From a checkpoint of a small self-supervised audio encoder (BEST-RQ).
Model: 0.565M parameters, mfcc input, arch tdnn, depths [12], widths [128].
Training: muon at rate 0.0025, 40000 steps.
Data: trained on synthesized solo parts of chorales (CocoChorales), 39062 training examples.
Rows from block 3, named by matrix and row number. Each number is 128 + 24 x the weight over its row's rms, rounded and kept within 0 to 255. All counts start at 0. After the name is the row's rms in percent of the matrix's.
# conv: pointwise conv (model.blocks.3.conv.weight, 128x128x1), inputs 0-127
conv.0 096 [133  98  99 128 163 160 144 127 157 133 127 130 147 125 138 140 170 113 127 177 129 112 107 131 152 178 137 125 106 124 169 117 116 129 106 124 113  99 137 137 167 102 130 108 105 161  93 121 151 128 152  97 141 133 132  85 117 181  84 108 105 170 158 148 149 101 116 124 112  96 174 101 110 116 113 126 123 143 125 120 132 131 147  99 116 116 153 122 152 115  88 153 167 102 187  96 135 107 139 113  90 104 136 125  97 120 126 156 144 122 170 107 130 102 125 162 113 112 119 107 147 127 175 190 115 148 127  90]
conv.106 100 [119 144 138 111 159  91  94 104  94 152 115 170  91 168 125 103 105 118 132 120 147 121 109 110 135 143 184  89 117 120 182 169 102 171 138 127 126 124 139 140  88 104 104 169 167 129 100 107 104 133  93 125 160 110 107 175  71 131 117 165  76 104 120  99 125 164 141 125 134 154 139 122 141 150 121 136 145 102 136 132 156 149 131 128 117 125 150 124  98 132 161 116 106 128 101 156 126 137 135 144  94 120 173  96 131 120 144 161 128 143 119 144 112 115 193 142 109 109 137 120 103 150 129 131 137 106 155 109]
conv.107 095 [163 114 101 139 152 140 131 115 131 174 148  66 133 149 131 105  73 114 124  94 144 147 174 107 137 158  99 101 143 121 154 151 117 157 133 165 105 117 175 108 110 100 102 143 107 128 149  92  94 173 151 137 122 140 125 121 131 186 128 121 137 113 106 122 150 150 196 113 143 100  91 138 126 145 110  95 122 166 140 136 131 108 126 142 155 112 126 108 160 116 146 134 143 135 106 141  97 114 135 130 175 143 111 109 108 139  96 123 139 121 149 133 168 136 142  98 144 136 142 140 123 104 174 143 114 115 165  73]
conv.108 105 [131 131 107 115 114 103 124 137 130 106 153 150 129 108  96 138 115 134 110 106 103  75 137 113 115 124 152 128 133 113 115 114  76 142 134 101 141 119 161 122 155 131 155 120 110 102 144 120  85 139 117 149 147 129 161 190 164 115 123 144  94  89  85 112 111 134 166  85 145 159 108 106 115 139  92 116 109 140  79 135 143 121 106 149 111 115 113 122 132 109 165 200  76 129 159 169  98 159 141 137 109 142 113 111  99 120 111  99 135 111 161 108 134 106 111 143 171 156 133 125 101 110 182 156 118 134 108 126]
conv.109 097 [107 104 132 132  95 126 126 103 166 106 103  79 126 140 111 109 103  80 142 149 135  77 136  94  97 159 124 112 127 143 165 102 106 106 112 118 130 143 137 110 104 145 106 113 105 127 113 120 121 104 117 160 107 151 105 123  97 130 123 139 114 125 113 147 113 129 115 122 138 178 114 139  93 114 149 112 102 164 107 198  92  86 212 133 137 123 125 185 100  91 119 144 140 107  93  98 135 145 133  89 115 134 122 159 132 162 151 118 162 156 117 154 123 117 107 159 120 132 122 131  93 132 154 134 141 158 130 141]
conv.110 103 [103 124 169 122 141 150  94 126 109 136 132 172 158 115 107 154 135 159 127 139  95  98 117  95 114 113 119 156 130 104 137 126  95 153  98 137  67 136 111 128  98 131 118 123 119  82 151 103 125 100 130 114 181 157 122  84  99 175 185 137 121 179 127 102 120 106  79 198 146 137 147 116 126 111  99 153 120 135  90 149 108 107 146 136 101 112 148 124 112 116 146 108 104 104 150 143 101 159 179 126 123  78 120 128 114 104 126 143 141 116 104 132 142 154 160 143 132 115 129 126 143 153 157 122 118 119 124 138]
conv.111 104 [ 96 122 118 116 113 132 131 144 110 131 148 118 152 152 124 132 120 119 153  88 137 126 114 123 122 145  92 112 149 146  93 114 155 109 154 118 141 118 170 146 134 111 108 104 134 153 119 168 208 192 175  97 145 151 128 101 137 109 103 118  96  93 144 146 106 169 156 108 104 130 125 115 106 141 165 155 125 108 191 122 108 117  98 128 125 135 132 102 131 101  85 130  97 142 121 106 104 118 106  74 118 119 107  89  99 103 122  94  82 126 100 110 107 168 134 120 110 133 143 139 146 143 150 116 105 104 159 126]
conv.112 104 [162 111 105 143 105 141 129 139 141 111 180  72  88 137 139 143 102  67 128 102 111  85 136 105 167 152 129 126 152 101 111 138 186 148 129 136 140 114 139 172 123  89 183 117 147 126 121  89 139 158 137 152 125 126 135  90 123 142 124 100 102  86 111 151 129 117 108 127 150 134 149 135 141  99 145 168 137 130 131 152 114 119 164 134 132 113 150 160 180 119 147 125 124 115 133 145 120  96 111 136 136 146 150 101 107 150 105 168 159 105 127 102 136 178 125  89 129 151  97 137 164 123 131 131 156 126  80 146]
conv.113 098 [175 118 123 118 122  98 123  71 111 132 116 120 134  90 167 132 118 127 140  57 160 118 153 153 136 152 105 114 104  99 138 104 128 123 147 105 151 117 105 181 110 169 108  91 136 165 123 116 171 111 124  86 156 114 132 110 132 148 103 136 133 147 165 136  79 143 100 124 140 143 127 134 148  99 123 102 124  98  99 157 128 126 125 130 154 132 140 154 118 150 145 154  94 150 144 142 116 109 133  93 124 117 135  75 126 127 154 131  88  86 111 117 121 184 123 125 171 136 151 156 104 116 164 164 118 116 150 102]
conv.114 097 [161  98 130 169 108 128 113 112 158 151 120 143 113 140 155 122 115 110 103 132 137 126 111 155 169  79 139 130 163 108 115 141 137 123 111 167 129 154 154 152  98 137 139 176 135 136 111 126  82 138 134 106 106 116 161 127 141 136  91 124 170 173 106 132 116 152 150 145 176 129 102 127  92  70 124 132 129 112 149 132 148 131 140 121  84  85 140 117 151 132 183 148 166  88 115 127 110 139 117 190 102 129 100 170  91 118 121 109 111  94 119  90  93 142 138 146 114 141 133 135 108 141 134  98 144  89 132 119]
conv.115 108 [150 109  76 141 198  90 173 145 127 156 137 128 116 161 176 113 115  92 117 117  89  93 108 149 136 163 162 133 100  96 134 135 112 108 111 107 119 113 136 132 177 123 117 105 160 153 128 121 130 116 178  95 149 119 145 115 154  85 155 127 106 128 145 105 139 138 149 112 139 146 100 144 137 128  87 156 111 104 137 142 145 149 116  77 126 140 124 123 180 122 111 146 156 169 141 117 109 113  96 104 106 123 172 160 110  90 133 157 139 114 122 125 138 115 137 121 151  89 135 125 123 125 122 121 181 106 117 102]
conv.116 098 [137 133 136 128 147  86 159 120 160 120 102  94 151 139 114 132 130 117 135 150 131 121  85 119 146 113 112 114 117 121 149  99 122  86 152 113 133 113 126  83 129 137 114 103 148 140 106 121 108 187 123 102 179 133 131 121 101 115 123  96 126  80 159 145 104 110 194 142 111 129 115 153 103 124 145 104 133 127 118 137 139 108 107 152 150  96 171 145 110 144 146 129 134 135 132 149 124 115 106 144 159  95 118 156  84 195 121 112 101 117 117 107 111  81 138 155 145 181 133 114 154 165 123 153 188  88 157 125]
conv.117 097 [140 143 140 129 102 138 112 104 140 152 122 116 120 200 100 104 102 164 143 152 112  91 171 113 122 149 159 138 112 137  95  89 125 156 139  96 146 123 135  77 127 136 109 124 119 124 150 113 136 148  96 104 151 144 132 137 148 118 130 143 126 129 128 126 145 151 124 117  87 137 138 134 144 107  71 110 166 142 121 123 100 136  89 108 130  75 168 137  75 106  83 148 163 122 148 129 131 115 114 121 122 160 155 141 134 195 110 162 163 165  99 139 159 144 113 137 119 134  76 141 116 105 149 122 136  89 152 121]
conv.118 100 [122 128  98 157 139 124 159 142 133  95 144  98 140 151 117 172 141 113  87 101 129 118 102 156 133 158  94 145  94 137 166 134 110  95 107 115 170  94 154 121 119 152 102 170 144 115 130 134  90  90 177 117 123 153 180 124 130 127 112 138 104 132 110 129 145 153 114 101 149  98 115  97 135 126 140 148  98 118  99 167 139 170 132 113 183 132  98 157 126 111 143 108  92 119 119 157 136 130 112 106 138 120 108 123 152 124 172 112 128 119 108 138 169 127 114  95 131 177 177 131 152  84 132 159  94 117 119  95]
conv.119 100 [174 132 154 134 158 118 125 125 155 140 145 135 115  83 138 115  99 103  88  90  64 133 148 143 130 121 163 105 119 116 159 125 102 175 124 125 145  93 139 110 126 162 172 133 117  94  94 149 127 139 140 120 111 126 121 103 138 120 121 142 109 120 188 124 116 126 146 125 147 108 119 143 119 132 135 101 140  89 187 134 157 128 159 203 116 139 118 149 113 110 154 136 156  91 141 103 107 106  99 131 154 138 138 152 188 122 103 121 149 143 110 106 127 129 111 117 149 174 117 143 142 138  78 141 122 162 100 126]
conv.120 101 [127 115 146 154 152 126 123 112 108 142 131 124 106 149 118 102 125 173 199 155 158 130 119 140 163 113 108 162 115  85 180 106 105 130 137 123 123 141 102 108 165  93 151  84  86 147 131 141 109  99 151 122 136 129 133 133 131  87 105 130 121 157 126 126 136 146  72  74 110 128 166 159 139 123 105 153  98 127 117 136 127 127 158 151 102 165 140 111 172 133 135 134 119 163 136 119 114 114  79 143 176 100 111 145 142 103 116 142 142 177 103 144 117 111 132 126 149 144  84 125 104 160 156 135 104 140 116  90]
conv.121 099 [156 117 138 107 103 130 137 118 157 121  84 116  80  82  90 173 154 159 136 158 127 104 133 170 114 123 116 142 124 144 109  95 124 111 163 133 188 106 129  87 134  88 140 151 142 152 125 122 171 147 176 107 109 151 110 112 142 101 127 130  88  91 146 168 134 124 142 130 139 120 131 151 133 131 159 133  96 144 120 125 130 134 103  95 123 159 156 161 137 118 162 156 153 130 146 148  90 207 109 122 136 149 131 133 142 146 110 115 120 135 129 133 137 166 137 109 132 104  79 142 107 110 140 113 111 109 101  86]
conv.122 100 [143 121 138 121 115 154  79 121  71 149  96  80 100 101  89 114 157 149 145 171  91 110  82 149 152 131 181 150 140  92  97 133 144 148 129 139 115 115 136 132 137  96 123 123 131 138 119 106 183  97 143 108 135 118 137 159 116 140 161 136 147 129 147 141 132 113 164 114 109 145 106 142 110 123 117 130 114 152 105 103 159 116 117 122 186 107  73 163 147 126 120 130  94 181 135 133 125  96 116 150 122 135  87 144 106 131 102 123 170 145 137 127 127 155 109  93 114 111 138 114 197 124 123 124 118 144 134 135]
conv.123 097 [123 121 131 175 154 120  80 146 131 152 104 116 128 136 136 176 122 124 131  78 119 146 144  96  89 115 134 151 107  88 128 133  89 143 145 157 129 157 113  93 148 146 149 136 167 137 110 119 114 104 145 168 158 135  96 108 130 111 100 118 156 112 157 121  80 139 155 106 116 152 126 153 168 138 140 160 102 156 107 143 129 157 131 108 101 116  91 134 146 135 150  99 107 159  95 121 154 126 111 108 137 193 107 130  72 154 140 152 106  78 156  99 122 143 169 149 120 133 107 132 120 103 119 149 113  87 109 129]
conv.124 099 [ 73 146 151 128 101 152 176 104 134 110 124 134 144 140  73 153 145 137  91  94 101 136 117 141 139 120 125  84 124  77 113 115  70 126 138 131 130  85 141 125 138 105 144 172 125 141 117 112  82 119 119 128 112  86 142 141  97 135 101 102 152 140 132 131 124  90 123 115 151 171 101 167 159 130 102 119 147 174 131 110 124 134 109 106 108 145 147 142 148 150 149 102 166 182 132 122 130 146 128 146 134 110 190 106 160 121 145 132 111 100 147 166 118 178 111 134 109 112 164 114 107 128 143 102 136 121 142 117]
conv.125 095 [135  85 157 111 112 103 119 121 130 164 161 175 144 118 168 112 132 121 152 125 134 148 101 114 125 127 148 162  61 137 126 115 123 158  99 149 145 113 120 175 179 123 139 101 106 153  97 115 100 104  94 148 122 135 124 112  89  92 112 140 154 109 130 101 141 142 134  73 104 143 111 139 123 122  97 149 130  99 120 171 124 126  82 153  94  99 143 151 133 109 135 102 116 108 114 215 107 127  95 143 139 140 140 125 119 131 134 162 149 127 130  95  99 125 147 138 165 146 162 139 121 125 153 117 156 135 159 140]
conv.126 103 [121 145 132 167 129 138 105 131 115  80 123 142 134 119 132 153 112 163 147 193 115 157 110 153  97 147 142 132 141 102 119 101 126 118 135 139 105 114 157 131 156 163 105 127 127 154 130 144 134 150 181 118 144 166 105  91 113 151 125 107 131 152 172 110 134 134 168 110 129 182 128  89 140 125 124 136 146 148 102 183 144  85 122 132 136 122  97 123 120 127 144 131  99 139 127  93 121 107 102 178 125 102 134 108 140  99 107 170 142  78 141 104 108 162 138 145 121 133 140 168 118 104  84  91 160 112  77 125]
conv.127 097 [110 127 186  92 136 131 178 116 109  92 154 127 123 157 121 126 152 119 143  94 147  98 135 121 107 106 148 140 103 175 119 119 112 109  93 144 143 113 146 116 147 132 147 164 106 110 153 117 165 142 126 142  88 130  96 136 114 104 148 112 214 127  95 100 128 152 144 141 115 124 119 135 141  90 146 118 144 135 139 106 116 105 121 155 100 110 105 109 115 143 101  96 119 145 136 107 106 125 120  86 106 145 181 143 104 157  93 151 150 140 122 140 158  99  91 107 114 124 124 133  70 138  96 129 149 184 110 130]