Rows from block 2, named by matrix and row number. Each number is 128 + 32 x the weight over its row's rms, rounded and kept within 0 to 255. All counts start at 0.
# conv: width-3 conv, dilation 2 (model.blocks.2.conv.weight, 128x128x3), inputs 90-99, a 3 kernel for each
conv.0 [136 103 112 119  84 117 113 157 141 160 157 133 131 134 103 173 144  88 121 126 137  80  78 116 113 151 104 137 165 123]
conv.1 [105 113 157 146 176 136 149  96 152  85 164 151  89 119  96 112 113 144 119 199  76 117  90  79 142 206 125 120 114  77]
conv.2 [104 121  75 124 122  94 182  97  96  74 219  76 121 153 126 184 159 141 184 130 115  70  91 116 138 125 137 173 151 124]
conv.3 [106 128 142 108 124 148 133 135  98 150  65 152 119 117 173 123 130 129 152 106 151 159 144 163 182 201  98 158 144 126]
conv.4 [106  98 151 151  90 153 185  99 120 146  53 147 113 183 109 150 127 139 172 140 147 131 116 104 102 134 144 113  94 126]
conv.5 [132 123 105 112 170  94 119  90 123 182 129 130 102 202  96 150 112  81 132 112  82 108 139 105  99  96 163 105  91 205]
conv.6 [ 67 132 146 104 161 149 123 109 102  98 110  94 121 155 164 114 125 139 144  83 123 108  59 131 104 127 124 146 214 154]
conv.7 [134  97 153  84 161 165 152 128 125 112 135 158 143  86 104  90 141  75 142 115  94 129  80 172 180 103 121 123 108  74]
conv.8 [137 116 178  81 213 105 101 159 137 176  66  96 121  93 102 117 155 107 139 138 135 169 168 101 120  81  87  73 200 166]
conv.9 [ 82 124 127 170 116 158 184 110 155  96 133 122 130 179 114 162 103 135 152 168 110 166 122 117 125 207  94 172 188 113]
conv.10 [156 201 168 139  94  92 116 115  89  98 187 176 156 132 108 146  98 109  52 189 192 137 100 108 124 124 143 117 147  99]
conv.11 [123  86 102  97 162  97 131  36 110 129 158 120 200 113 153 103 108 132 113 160 126 140 210 145 110 137  67 120 153 115]
conv.12 [113 113 137 158  72 135 133 172 130 123  96 112 154 109 149 147 138 159  82 177  39 105 121  83 159  89  99 124 113 135]
conv.13 [103 117 175 113 118 150 138 139 135 111 100 141 117 125 111 205  89 131 147  95 150  72 140 113 122 176 141 144 128  60]
conv.14 [146 157 154 135 130  99 147 141 126 153 145 135 193 100 119 150 125 175 174 165 127 123  82 137  98 101 146  90  97 194]
conv.15 [128 132 108 102 215 105  89 148 101  80 124 113 119  94  83 134  79 113 122 139  98 156 179  98 143 135 117  71 167 144]
conv.16 [139  95 136 168 112 117 151  76  95 114 123 148 110 117 116 124 210 120  89 126 128 102 149 131 135 139 103  94 255 100]
conv.17 [156 100 153 120 147 167 127 142 151 120 149  95 146 196 145 112  60 179  84 184 146 141  86 128 108  76 114 152 191 134]
conv.18 [154 161  99 125 117 171 117  91 132 103 117 129 162 117 106 151 162 129  88 136  95 130 157 149  92 120  96 103 107 138]
conv.19 [140 160  96 150  81 131  92 130 154  61 143  87 184  85  91 134 206 100 113 118  88 116 122 162 155 114 154 140 108 159]
conv.20 [173 137 121 130 156 130  59 137 155 155 176 148 112 127  98 149  90 111 144 102 159 116  79 131 156 128 165  71 125 133]
conv.21 [121  79 177 123 143 153 121 191  76  98 117 121 107  99 130 123 117 134 137 138 135 161 124 131 117 151 131 139 141 166]
conv.22 [111 129 134 137 209  53 136 133  97  87 157  91 121  76 101 152 140 155 124  81 109 107 159  99 182 150  76 144 155 116]
conv.23 [152 181 142 128 121 184 200  95 132 107  94 115 162 115  66 138 141 154 113 170 129 120 166 117  72 189 130 119  99 100]
conv.24 [103 117 130 100 139 124  81 157 135 127 123  89 112 118 127 105  92 173 136 122 171 161 180  71 116 118  95 121 148 129]
conv.25 [152 222 107 164 196  91  75 159 101 111  96 140  83  87  97 132 111 147  90  25 125 170 105  83 124 114 151 134 145 158]
conv.26 [112 127 109 116 119 147 163 103 114 123 162 126 111 148  90  99 196 134  91 141 122 170 129 128 184 186 124 119 117 137]
conv.27 [121 150 140 144 103 147 133 133  87 167 136 137 141 138 110 153 168 106 141 157  95 199 114 219  55 127 118 151 207 176]
conv.28 [118 164 140 102 156 131 180 144 135 160 149 176 183  75 187 112 108 116 138  79  93 124 135 107 139 135 182  93 150 184]
conv.29 [107 165 162 132 127 139 136  71 117 199 134 122 104  74 149  97 130 177 165 166 167 160 129 179  87 164  89 157 155 162]
conv.30 [163 109 127 150 119 117  62 107 144  79 141  91  91  84 123  85 164 128  40  98 138 125 167 140  85  75 181 139 133 118]
conv.31 [ 86 171 134  89  61 125 138 139 143 116 178 153 133  23 168 129 148 161 134 135 101 108  94 168 148 151 143 107 100 197]
conv.32 [145 124 133 161 149 155 127 167 156 115 101 143 146 147 102 118 150  69 156 163 128 179 120  88 102 103 110 112 127 105]
conv.33 [136 105 179 130  86  89  97 142 127 164 123 189 132 105  93  61 146 162 133  62 197 108 130  93 131 135 117  54 111 190]
conv.34 [106 193 115  83 104 127 136  87 149 101 183 127  71 184 111 150 167 178 126 130 138 147 145 100  93 102 174  95 130 140]
conv.35 [120 120 185 129 139 126 163 141 129 108 141 122 113  75 128 110  97 161  83 127  78 106 109 145 111 105  87 171 114 139]
conv.36 [117  72 131 107 135  95  94 194 115 130 108 144  94 178 156 122 194 141 117 154 128  95 114 128 126  55 170 143 134 163]
conv.37 [179  79 157 160 162 123 160 172  45  89 100 115 103 134 127  82 119 130 100 159 139 134 120 154  81 134 123 117 164 155]
conv.38 [139 159  98  98  95 124  82 136 133  76 136 179  57 209 162 149 156 140  84 135 126 148 139 100 126 141 145 139 130 148]
conv.39 [152  89 137 223  56 138 165 126 120 147 170 160 147 149  80  45 114 116 112 149 162 169 106 121 130 138 148 131 137 130]
conv.40 [179 164 125  84 103 157 102 139 136 138  63 165 107 100  73 146 129 124 149 156 128  69 124 102 176 116 151 105  59  62]
conv.41 [115 105 166 160  63  80 115  96 172  83 104 130 123 105 151 178  98 117 163 143 115  59 160 137 126 165 137 103  89 134]
conv.42 [153 131 103  83 111 145 136 131 151 124  69 157 121 154 122 184 255  78 113 169 107 157  83 147 151  92  72 178 121 171]
conv.43 [134 151 128 104 150 131  78 119 118 161 176  68 135 165 119 123 108 160 146  95 142  87 164 208 121 117 103  93  70 195]
conv.44 [141 132 106 173 132 129 161  85 114  76 135 128 148 159 116  81 100 148 120 116 116 116 168 132 166  98  85 132 131 105]
conv.45 [141 187 164  42 149 141  98  89 128 166 170 123 125 120 140 108 173 178 110 111 108 140 113 111  64 107 125 155 132 130]
conv.46 [123  86 165 130 110  79 227 128  87 133 146 120 179 121 143 133  99 129 182  89 144 110 154 137 102 114 127 114 128 125]
conv.47 [ 76 138 197  61 102 130 129 107  90 113 123 122  94 114 164  91 176  74  98 170 106 106 114  97 168 111 131 123 104 101]
conv.48 [126 147 201 123 162 196 113  70 106 103 146 124 116 123 110 110  63 172 151 126  74 117 176 145  97 118 119 136 123 204]
conv.49 [124 199 118 142 116 104 101 117 141 102 111 197 104 125 145 144 105 136 144 102 108 162 135 110  94 104 143  67 186 148]
conv.50 [ 89 155 152 157 121 121 169 100 112 160 134 137 155  94 140 116 117 126 112 165  75 100  75 140 140  95 136  76  98 158]
conv.51 [141 131  85 163 160 103 109  99  87 128 209 120 110 107  89 116  93  87 140 142 108 139 121 202 152 111 120  88 116 131]
conv.52 [180 102 171 183  78 125 147 111 166 107  92 154 124 187 126 114 115 124 112 125 165 128  82 117 108  95 100 105 119 122]
conv.53 [133 172  99 153 105 178 124  83  44 164 161 144  98 191 124 131 101  84 185 117 167  91 133 114 136  80 155 150 131 209]
conv.54 [ 61 159 167 193  93  84 200 153 100 132 103  35 140 113  91  95 129 121 136 150 146 134 123 115 107 142 128  73 164 101]
conv.55 [129 174  49 131 171  48  79 121  94 130 143  85 114 139  51 128 174  65 140 152  73 103  79 120 156 134 110 107 155 148]
conv.56 [167 144 129 148 131 139 129 134  85 185  99 121 193  96 114 152 157 118  65 130 147 138 129 163 111 134 118 117 102 136]
conv.57 [120 151 159 178 107 129 121 105 172 131 133 177 105 128 125 175 147 122  91 116 161 110  94 139  99 159 114 110  43  79]
conv.58 [164  53  78 190 107 138 115 152 146 114 119 149 161 123 121 124  97 155 154  93 140 136  54 111 118 149 148 128  72  92]
conv.59 [167 100 137 129 107  63 155  86 102  97 145 118 120 129 100 190 160 109 133 147 119 111 102 117  90 137 102 165 168 184]
conv.60 [ 91 164 109  65 245 135  91 119 153 131 143 121 176  77 150 107 133  93 138 144  99 112 117 156  94  92 142 132 156 120]
conv.61 [127 163  58 159 181 125 142 128 147 171  89 117 172 119 181  94 126 114 108 143  98 108 170 115  75 206  93 147 131  50]
conv.62 [111 146 139 115 209 130 201 121 131 110 160 152 143  72  98  88 106 128 139 162 127 114 225 118 139 145 198 182 127 102]
conv.63 [152  61 189 104 106 132 124 141  62 133  91 172 130 184 153 142 124 163 157 115 109 139 156 151  99 209  94 127 117 150]
conv.64 [125 146 178  84 137 124 113 105 111 103 158  78 121 138 130  84 146 155 162 114 165 124 120 139 127 112  86  76 176 158]
conv.65 [159 126  81 255 116 161 168  64 146 118  93 129  82 121 139 168 106 149 110  90 160  65  92 127 117 200 166 146 130 107]
conv.66 [144 130 114 176 104 117 111 166 169 143 122  83 165  97  81 140 154 150  92 126 126 109 100 157 128 118 157  83 105  82]
conv.67 [174   0 195 157 124 168 134  92 122 146  82 129 120  66 128 173  88  90 100 146 137 151 149  87 113 217 113 101 116 144]
conv.68 [138  77 124 140 165 112 116 135 113 103 172 141 140 144 118 127 157  70 128 137 135 213 138 104 115 132  93 184  87 162]
conv.69 [159 106 161 165  87 128 102 152 117 202 135 156 145 124 153 147 151 182 149  74 106 148 130 118 131 134 115 186 142 133]
conv.70 [174  81 209  93  89 115 165 149 135  92 113 204 104 142 128 169  53 105 124 153 159 109 109 150 121  80 165  87 160 161]
conv.71 [111 156 167  70 160 199  69 206 106 137 121 120  46 180 137  98 153 119  99 138 144 123 104 131 119 123 166 125 144 125]
conv.72 [119 127 162 149 139 144  57 128 144 124  87 157 123  97 177 138 103  29 100  75 100 129 120 129 163 135  51 149  86  95]
conv.73 [178 115 151  76 112 118 102 180 134 117 120 169 104 165 135  74  98 138  89 188  95 171  90 147  86 138 146  52 135 111]
conv.74 [162  85 130 110 101 169  99 172 138  66 101 147 107 130 157  65 123 220  94  58 173  97 128 191 127  78 208  50 239 150]
conv.75 [107 147 129  94 116 136 184 124 115 132 125 126 140 128 124  61 148 127 114  93  80 191 105 131 136 104 166  79 163  94]
conv.76 [128 122 110  56 120 161 133 138 119 102  71 156 144 128 159 164  98 107 135 119 127 111 166 124 208 138 137  99 103 157]
conv.77 [111 161 130 132  84 132 121 143 158 154  53 148 144 154 157 127 169 154 112 131 139 149 144 116 125  89 122  86 113 127]
conv.78 [124 140 160  63  98 240 159 101 198 187 102 101 145 122 107 196  90  89 171 113 165 110  80 161 135 114 102 163  84 135]
conv.79 [138 141  88 128  78  72  98 132 134 171 153  94 118 110 135 179  83 118 146 120 178 125 180 117 100 130 180 160  99  59]
conv.80 [136 136 134  76 104 111 124 175 130 130 134  92 121 145 127 129 148 117  73 151 142 203  36  86 126 124 133  78 100 157]
conv.81 [149 141 178 101 136 181 129 147 141  72 166  94 150 146 162  78 150 117  99 140 106 116 136 128  80  93 172  93 130 153]
conv.82 [ 77 119 114 112 100 105 120 122 149 116 150 108  96 113 152 127  99 130  83 110 176  78  75 115 153 152 161 247 186  97]
conv.83 [136  55 135 140 150 137 138 118 104  89 157  91 147 112 153 119 144 181 166 152 132 120 126 124 141 162 100 120 132 130]
conv.84 [189 200 152 138 161 196 144 139 140  91 156  95  62 189 107  63 155 122 132  84 174 111 178  83 145 186  83 121 109 108]
conv.85 [149 148 159 126 157 128 160  92 156  90 141 125 132 112 188 131 190 150 142 155  64 101  92 132 117 127 102  97 160 133]
conv.86 [ 95 136 118 192 149  92 116 103  86  99 127 135  91 191  49 134 166 169 140 162 152 116 124  88 154 108 132 153 172 133]
conv.87 [108 121 119 152 110  82 103 119 108 126 147 194 117 136  94 141 155 124 136 104  98  98 151 128 117 220 125 124 112 149]
conv.88 [132 131 137 120 155 140 154 151  97 118 136 118  88 124 138 139 159 113 193 158 112 126 173 178 130 167 132 100 112 146]
conv.89 [118 109 154 134 100 112 144 113  95 160 128 120  84 150 129  78 137 114 129 100 104 154  77 168 129 136 143 149  91  95]
conv.90 [116 125 130 134  90 129 160 105  92 118 212 113 160 136  87 122 125 147  80 145 129 108 159 117 134 124 186 137 157 104]
conv.91 [123 141  67 161 184 106 170 158 103 139 159  86 128 199  98 172 138  52 128 126 116 152 238 109 156 191 101 154 118 130]
conv.92 [135 170 135 158 218 123 143 125 115 110  86 131 114 148 148  56 143 155  96 135 153  84 155 144 131 158 103 181  69 132]
conv.93 [106 161 124 137 144 144 112  54 151 149  97 118 105 127 169 131 132 147 154 121 141 151 154 134 117 121 179 116  68 164]
conv.94 [143 145 163 132 160  94  89 127  98 129  33 162  81 169 102 110  55 132 158  82 147  95  95  85 138 134  83 147 144 210]
conv.95 [113  90 129 111  90 213 110 108 158 162  90 108 128 150 130 113  94  91 117  81 163  93 155 196 139 123 133  98 141 147]
conv.96 [ 62 170 139  91 127 154 101 149 140 190 156 169  84 179 102 118  76 129 103 177 120 140 124 100 151 173  89 107 103 155]
conv.97 [139 127 184 146  97 165  91 183 128  81 147 108 103 172 125 117 133 139 134 159 130 133 148 168 121 111  93 141 164  98]
conv.98 [116  69 163 104  83 194 176 101 129 122 216 109 103  97 169 160  76 171 144 106 132 128 138 124  89 164 146 146 139 118]
conv.99 [127  98  48 157 104 132 119 136  98 162 117 158 142  90 102 146 165 150 127 125 143 150 131 106 161 139 112 133 102  72]
conv.100 [ 94 128  94  72 158  81 144  97 130 156 145 143 165 179 100 169 111 147 140  99 122  84 113 138 116 154 101 144 156 229]
conv.101 [ 88 119 143  78 182 133  84 207 165 174 105 116 152 111 109  98 124 126  92 116 158 163 150 121 166  98 177 104 201 106]
conv.102 [108  84 156 130 144 124 173 138 173 124 155 154 105 130 123 100 137 138 169 172 148 126 103 115 102 111  97 132 119 136]
conv.103 [ 90 114 114 195 113 146  95 159 136 109 134 145  93 148 138 126 142 144 110 159 106 124 178  87 190  95 188 133 135 161]
conv.104 [117 119 132 162  84 132 104  92 121 115 112  79 122 163 154 172  68 162 120 159 119 114 137  95 100 132  79 104 112 149]
conv.105 [157 123 152 132 132  79 111  84 104 137 133 173 135 127 163 127 147 115  79 108 156  77  97 144  85 107 122  91  95  92]
conv.106 [145 157 117 134 187  77 127 177 106 108 147 134 128 135 126 151 109 156 102 150 148 132  75 176 113 148 135  97 145 113]
conv.107 [182 158 150 105 127 149 113 123 132  87 170  93 160 122 147  52 164 101  94 171 132  86 155 135  89 133 151 114  92  87]
conv.108 [128 149  90 117  85 157 130 160 163  91 136 115 124 158  87 149 182 101 112  99 153 131 109  52  96  48 123 191 211 154]
conv.109 [144  36 114 114 121 160  86 192 145 134  91 138 110 157 130 130 157 133 181 185 121 132 204 110  79 105 169 117 159 171]
conv.110 [150 108 159  86 143 128 115 158  88 118 144 115 122 210 104 137  91 165 100 165 121 151 112 154 121 141 149  83 109 129]
conv.111 [129  97 212 130 120 137  70 147  76 160 119 127 150 112 126 117 159 119 127 114 132 177 142  67 126  94  99 121  55  90]
conv.112 [ 75 155 140  91 101 130 122 148 168 114 117 157 104 159 109 113 201  99 133 155 117 116 121 189 120 156 156  77 130 135]
conv.113 [110 136 176 129 117 127 162  69  89 156  67 106 119 120 117 109 127 144  97 118 108 161 161 110 102 185 166 128 164 132]
conv.114 [102 133 121 102 168 142 189 103  97  99 184 129 157 131 151 110 183 110 132  86 123 146 189 110 122 139 187  82 168 118]
conv.115 [112 112 117 142 162 108 105 122  94  86 110 125 108 147 128  91 179  90 165 161  94 127 119  99 104 134 159 173 129 158]
conv.116 [115 127  96 118  54 196 164  85 109 138 106 146  75 119 122 123  58 160  62  62 127 148 124 114 137  83 124 169 142 126]
conv.117 [126 116 134  87 172 132 178 172 170 104  79 155 105 186  89 172 149 119 105 203  85 124 108 168 153 165  92 200  92  56]
conv.118 [148 169  67 135 130  92 123 145 189  85 102  76 137 133  97 163 110  50 102 171 163 102 131 146 161 179 110 117 118 132]
conv.119 [129 156 189 184  84 185 111  88 157 121 132 145 112 123 166 124 109 174  88 167 162 123 142 195 153 133 125 187 165 148]
conv.120 [144 122 150  63 144 132  46 138 123  90 168 126 125 133 168 146 109 109 124 154 134 176 146  95 139 110 130  64 123 110]
conv.121 [ 92 116 118 147 134 140 129 161 116 121 183 154 103 145 119 176 108  60 100  88  80  86 121 116 159 126 129 147 137 155]
conv.122 [153 143 151 143 152  48 127 153 119 103 152 190  96 145 148 161 113 165 118 109 132 167 164 104 161 115  85 137 153  65]
conv.123 [ 96 173 100  83 102 126 168 125 149  78 116 144 133 106 172 108 141 108 108 109 164 146 110 108 181 154  69 242 106 133]
conv.124 [137  60 146 101 102 122 120 233 109 197 151  87  96 179 160 150  90 121  98  88  85  79 115 103  74 173 137 144  93  98]
conv.125 [114 152  97 134 122 150 113 173 144 123  92 152 137 152 124 122 127 100 115 105 103 158 103  94  85  79  90 206  90 160]
conv.126 [128 126 151  84 118 134 154 168  90 126 105 155 153 115 157  93  99 128 123 107 104 105 109 143 110 139 141 100 165 127]
conv.127 [147 138 177  72  89 120  89 127 119 117  97  86 111 144 156 124 123 136 153 119 121 122  71 111  88 181 168 108  78  94]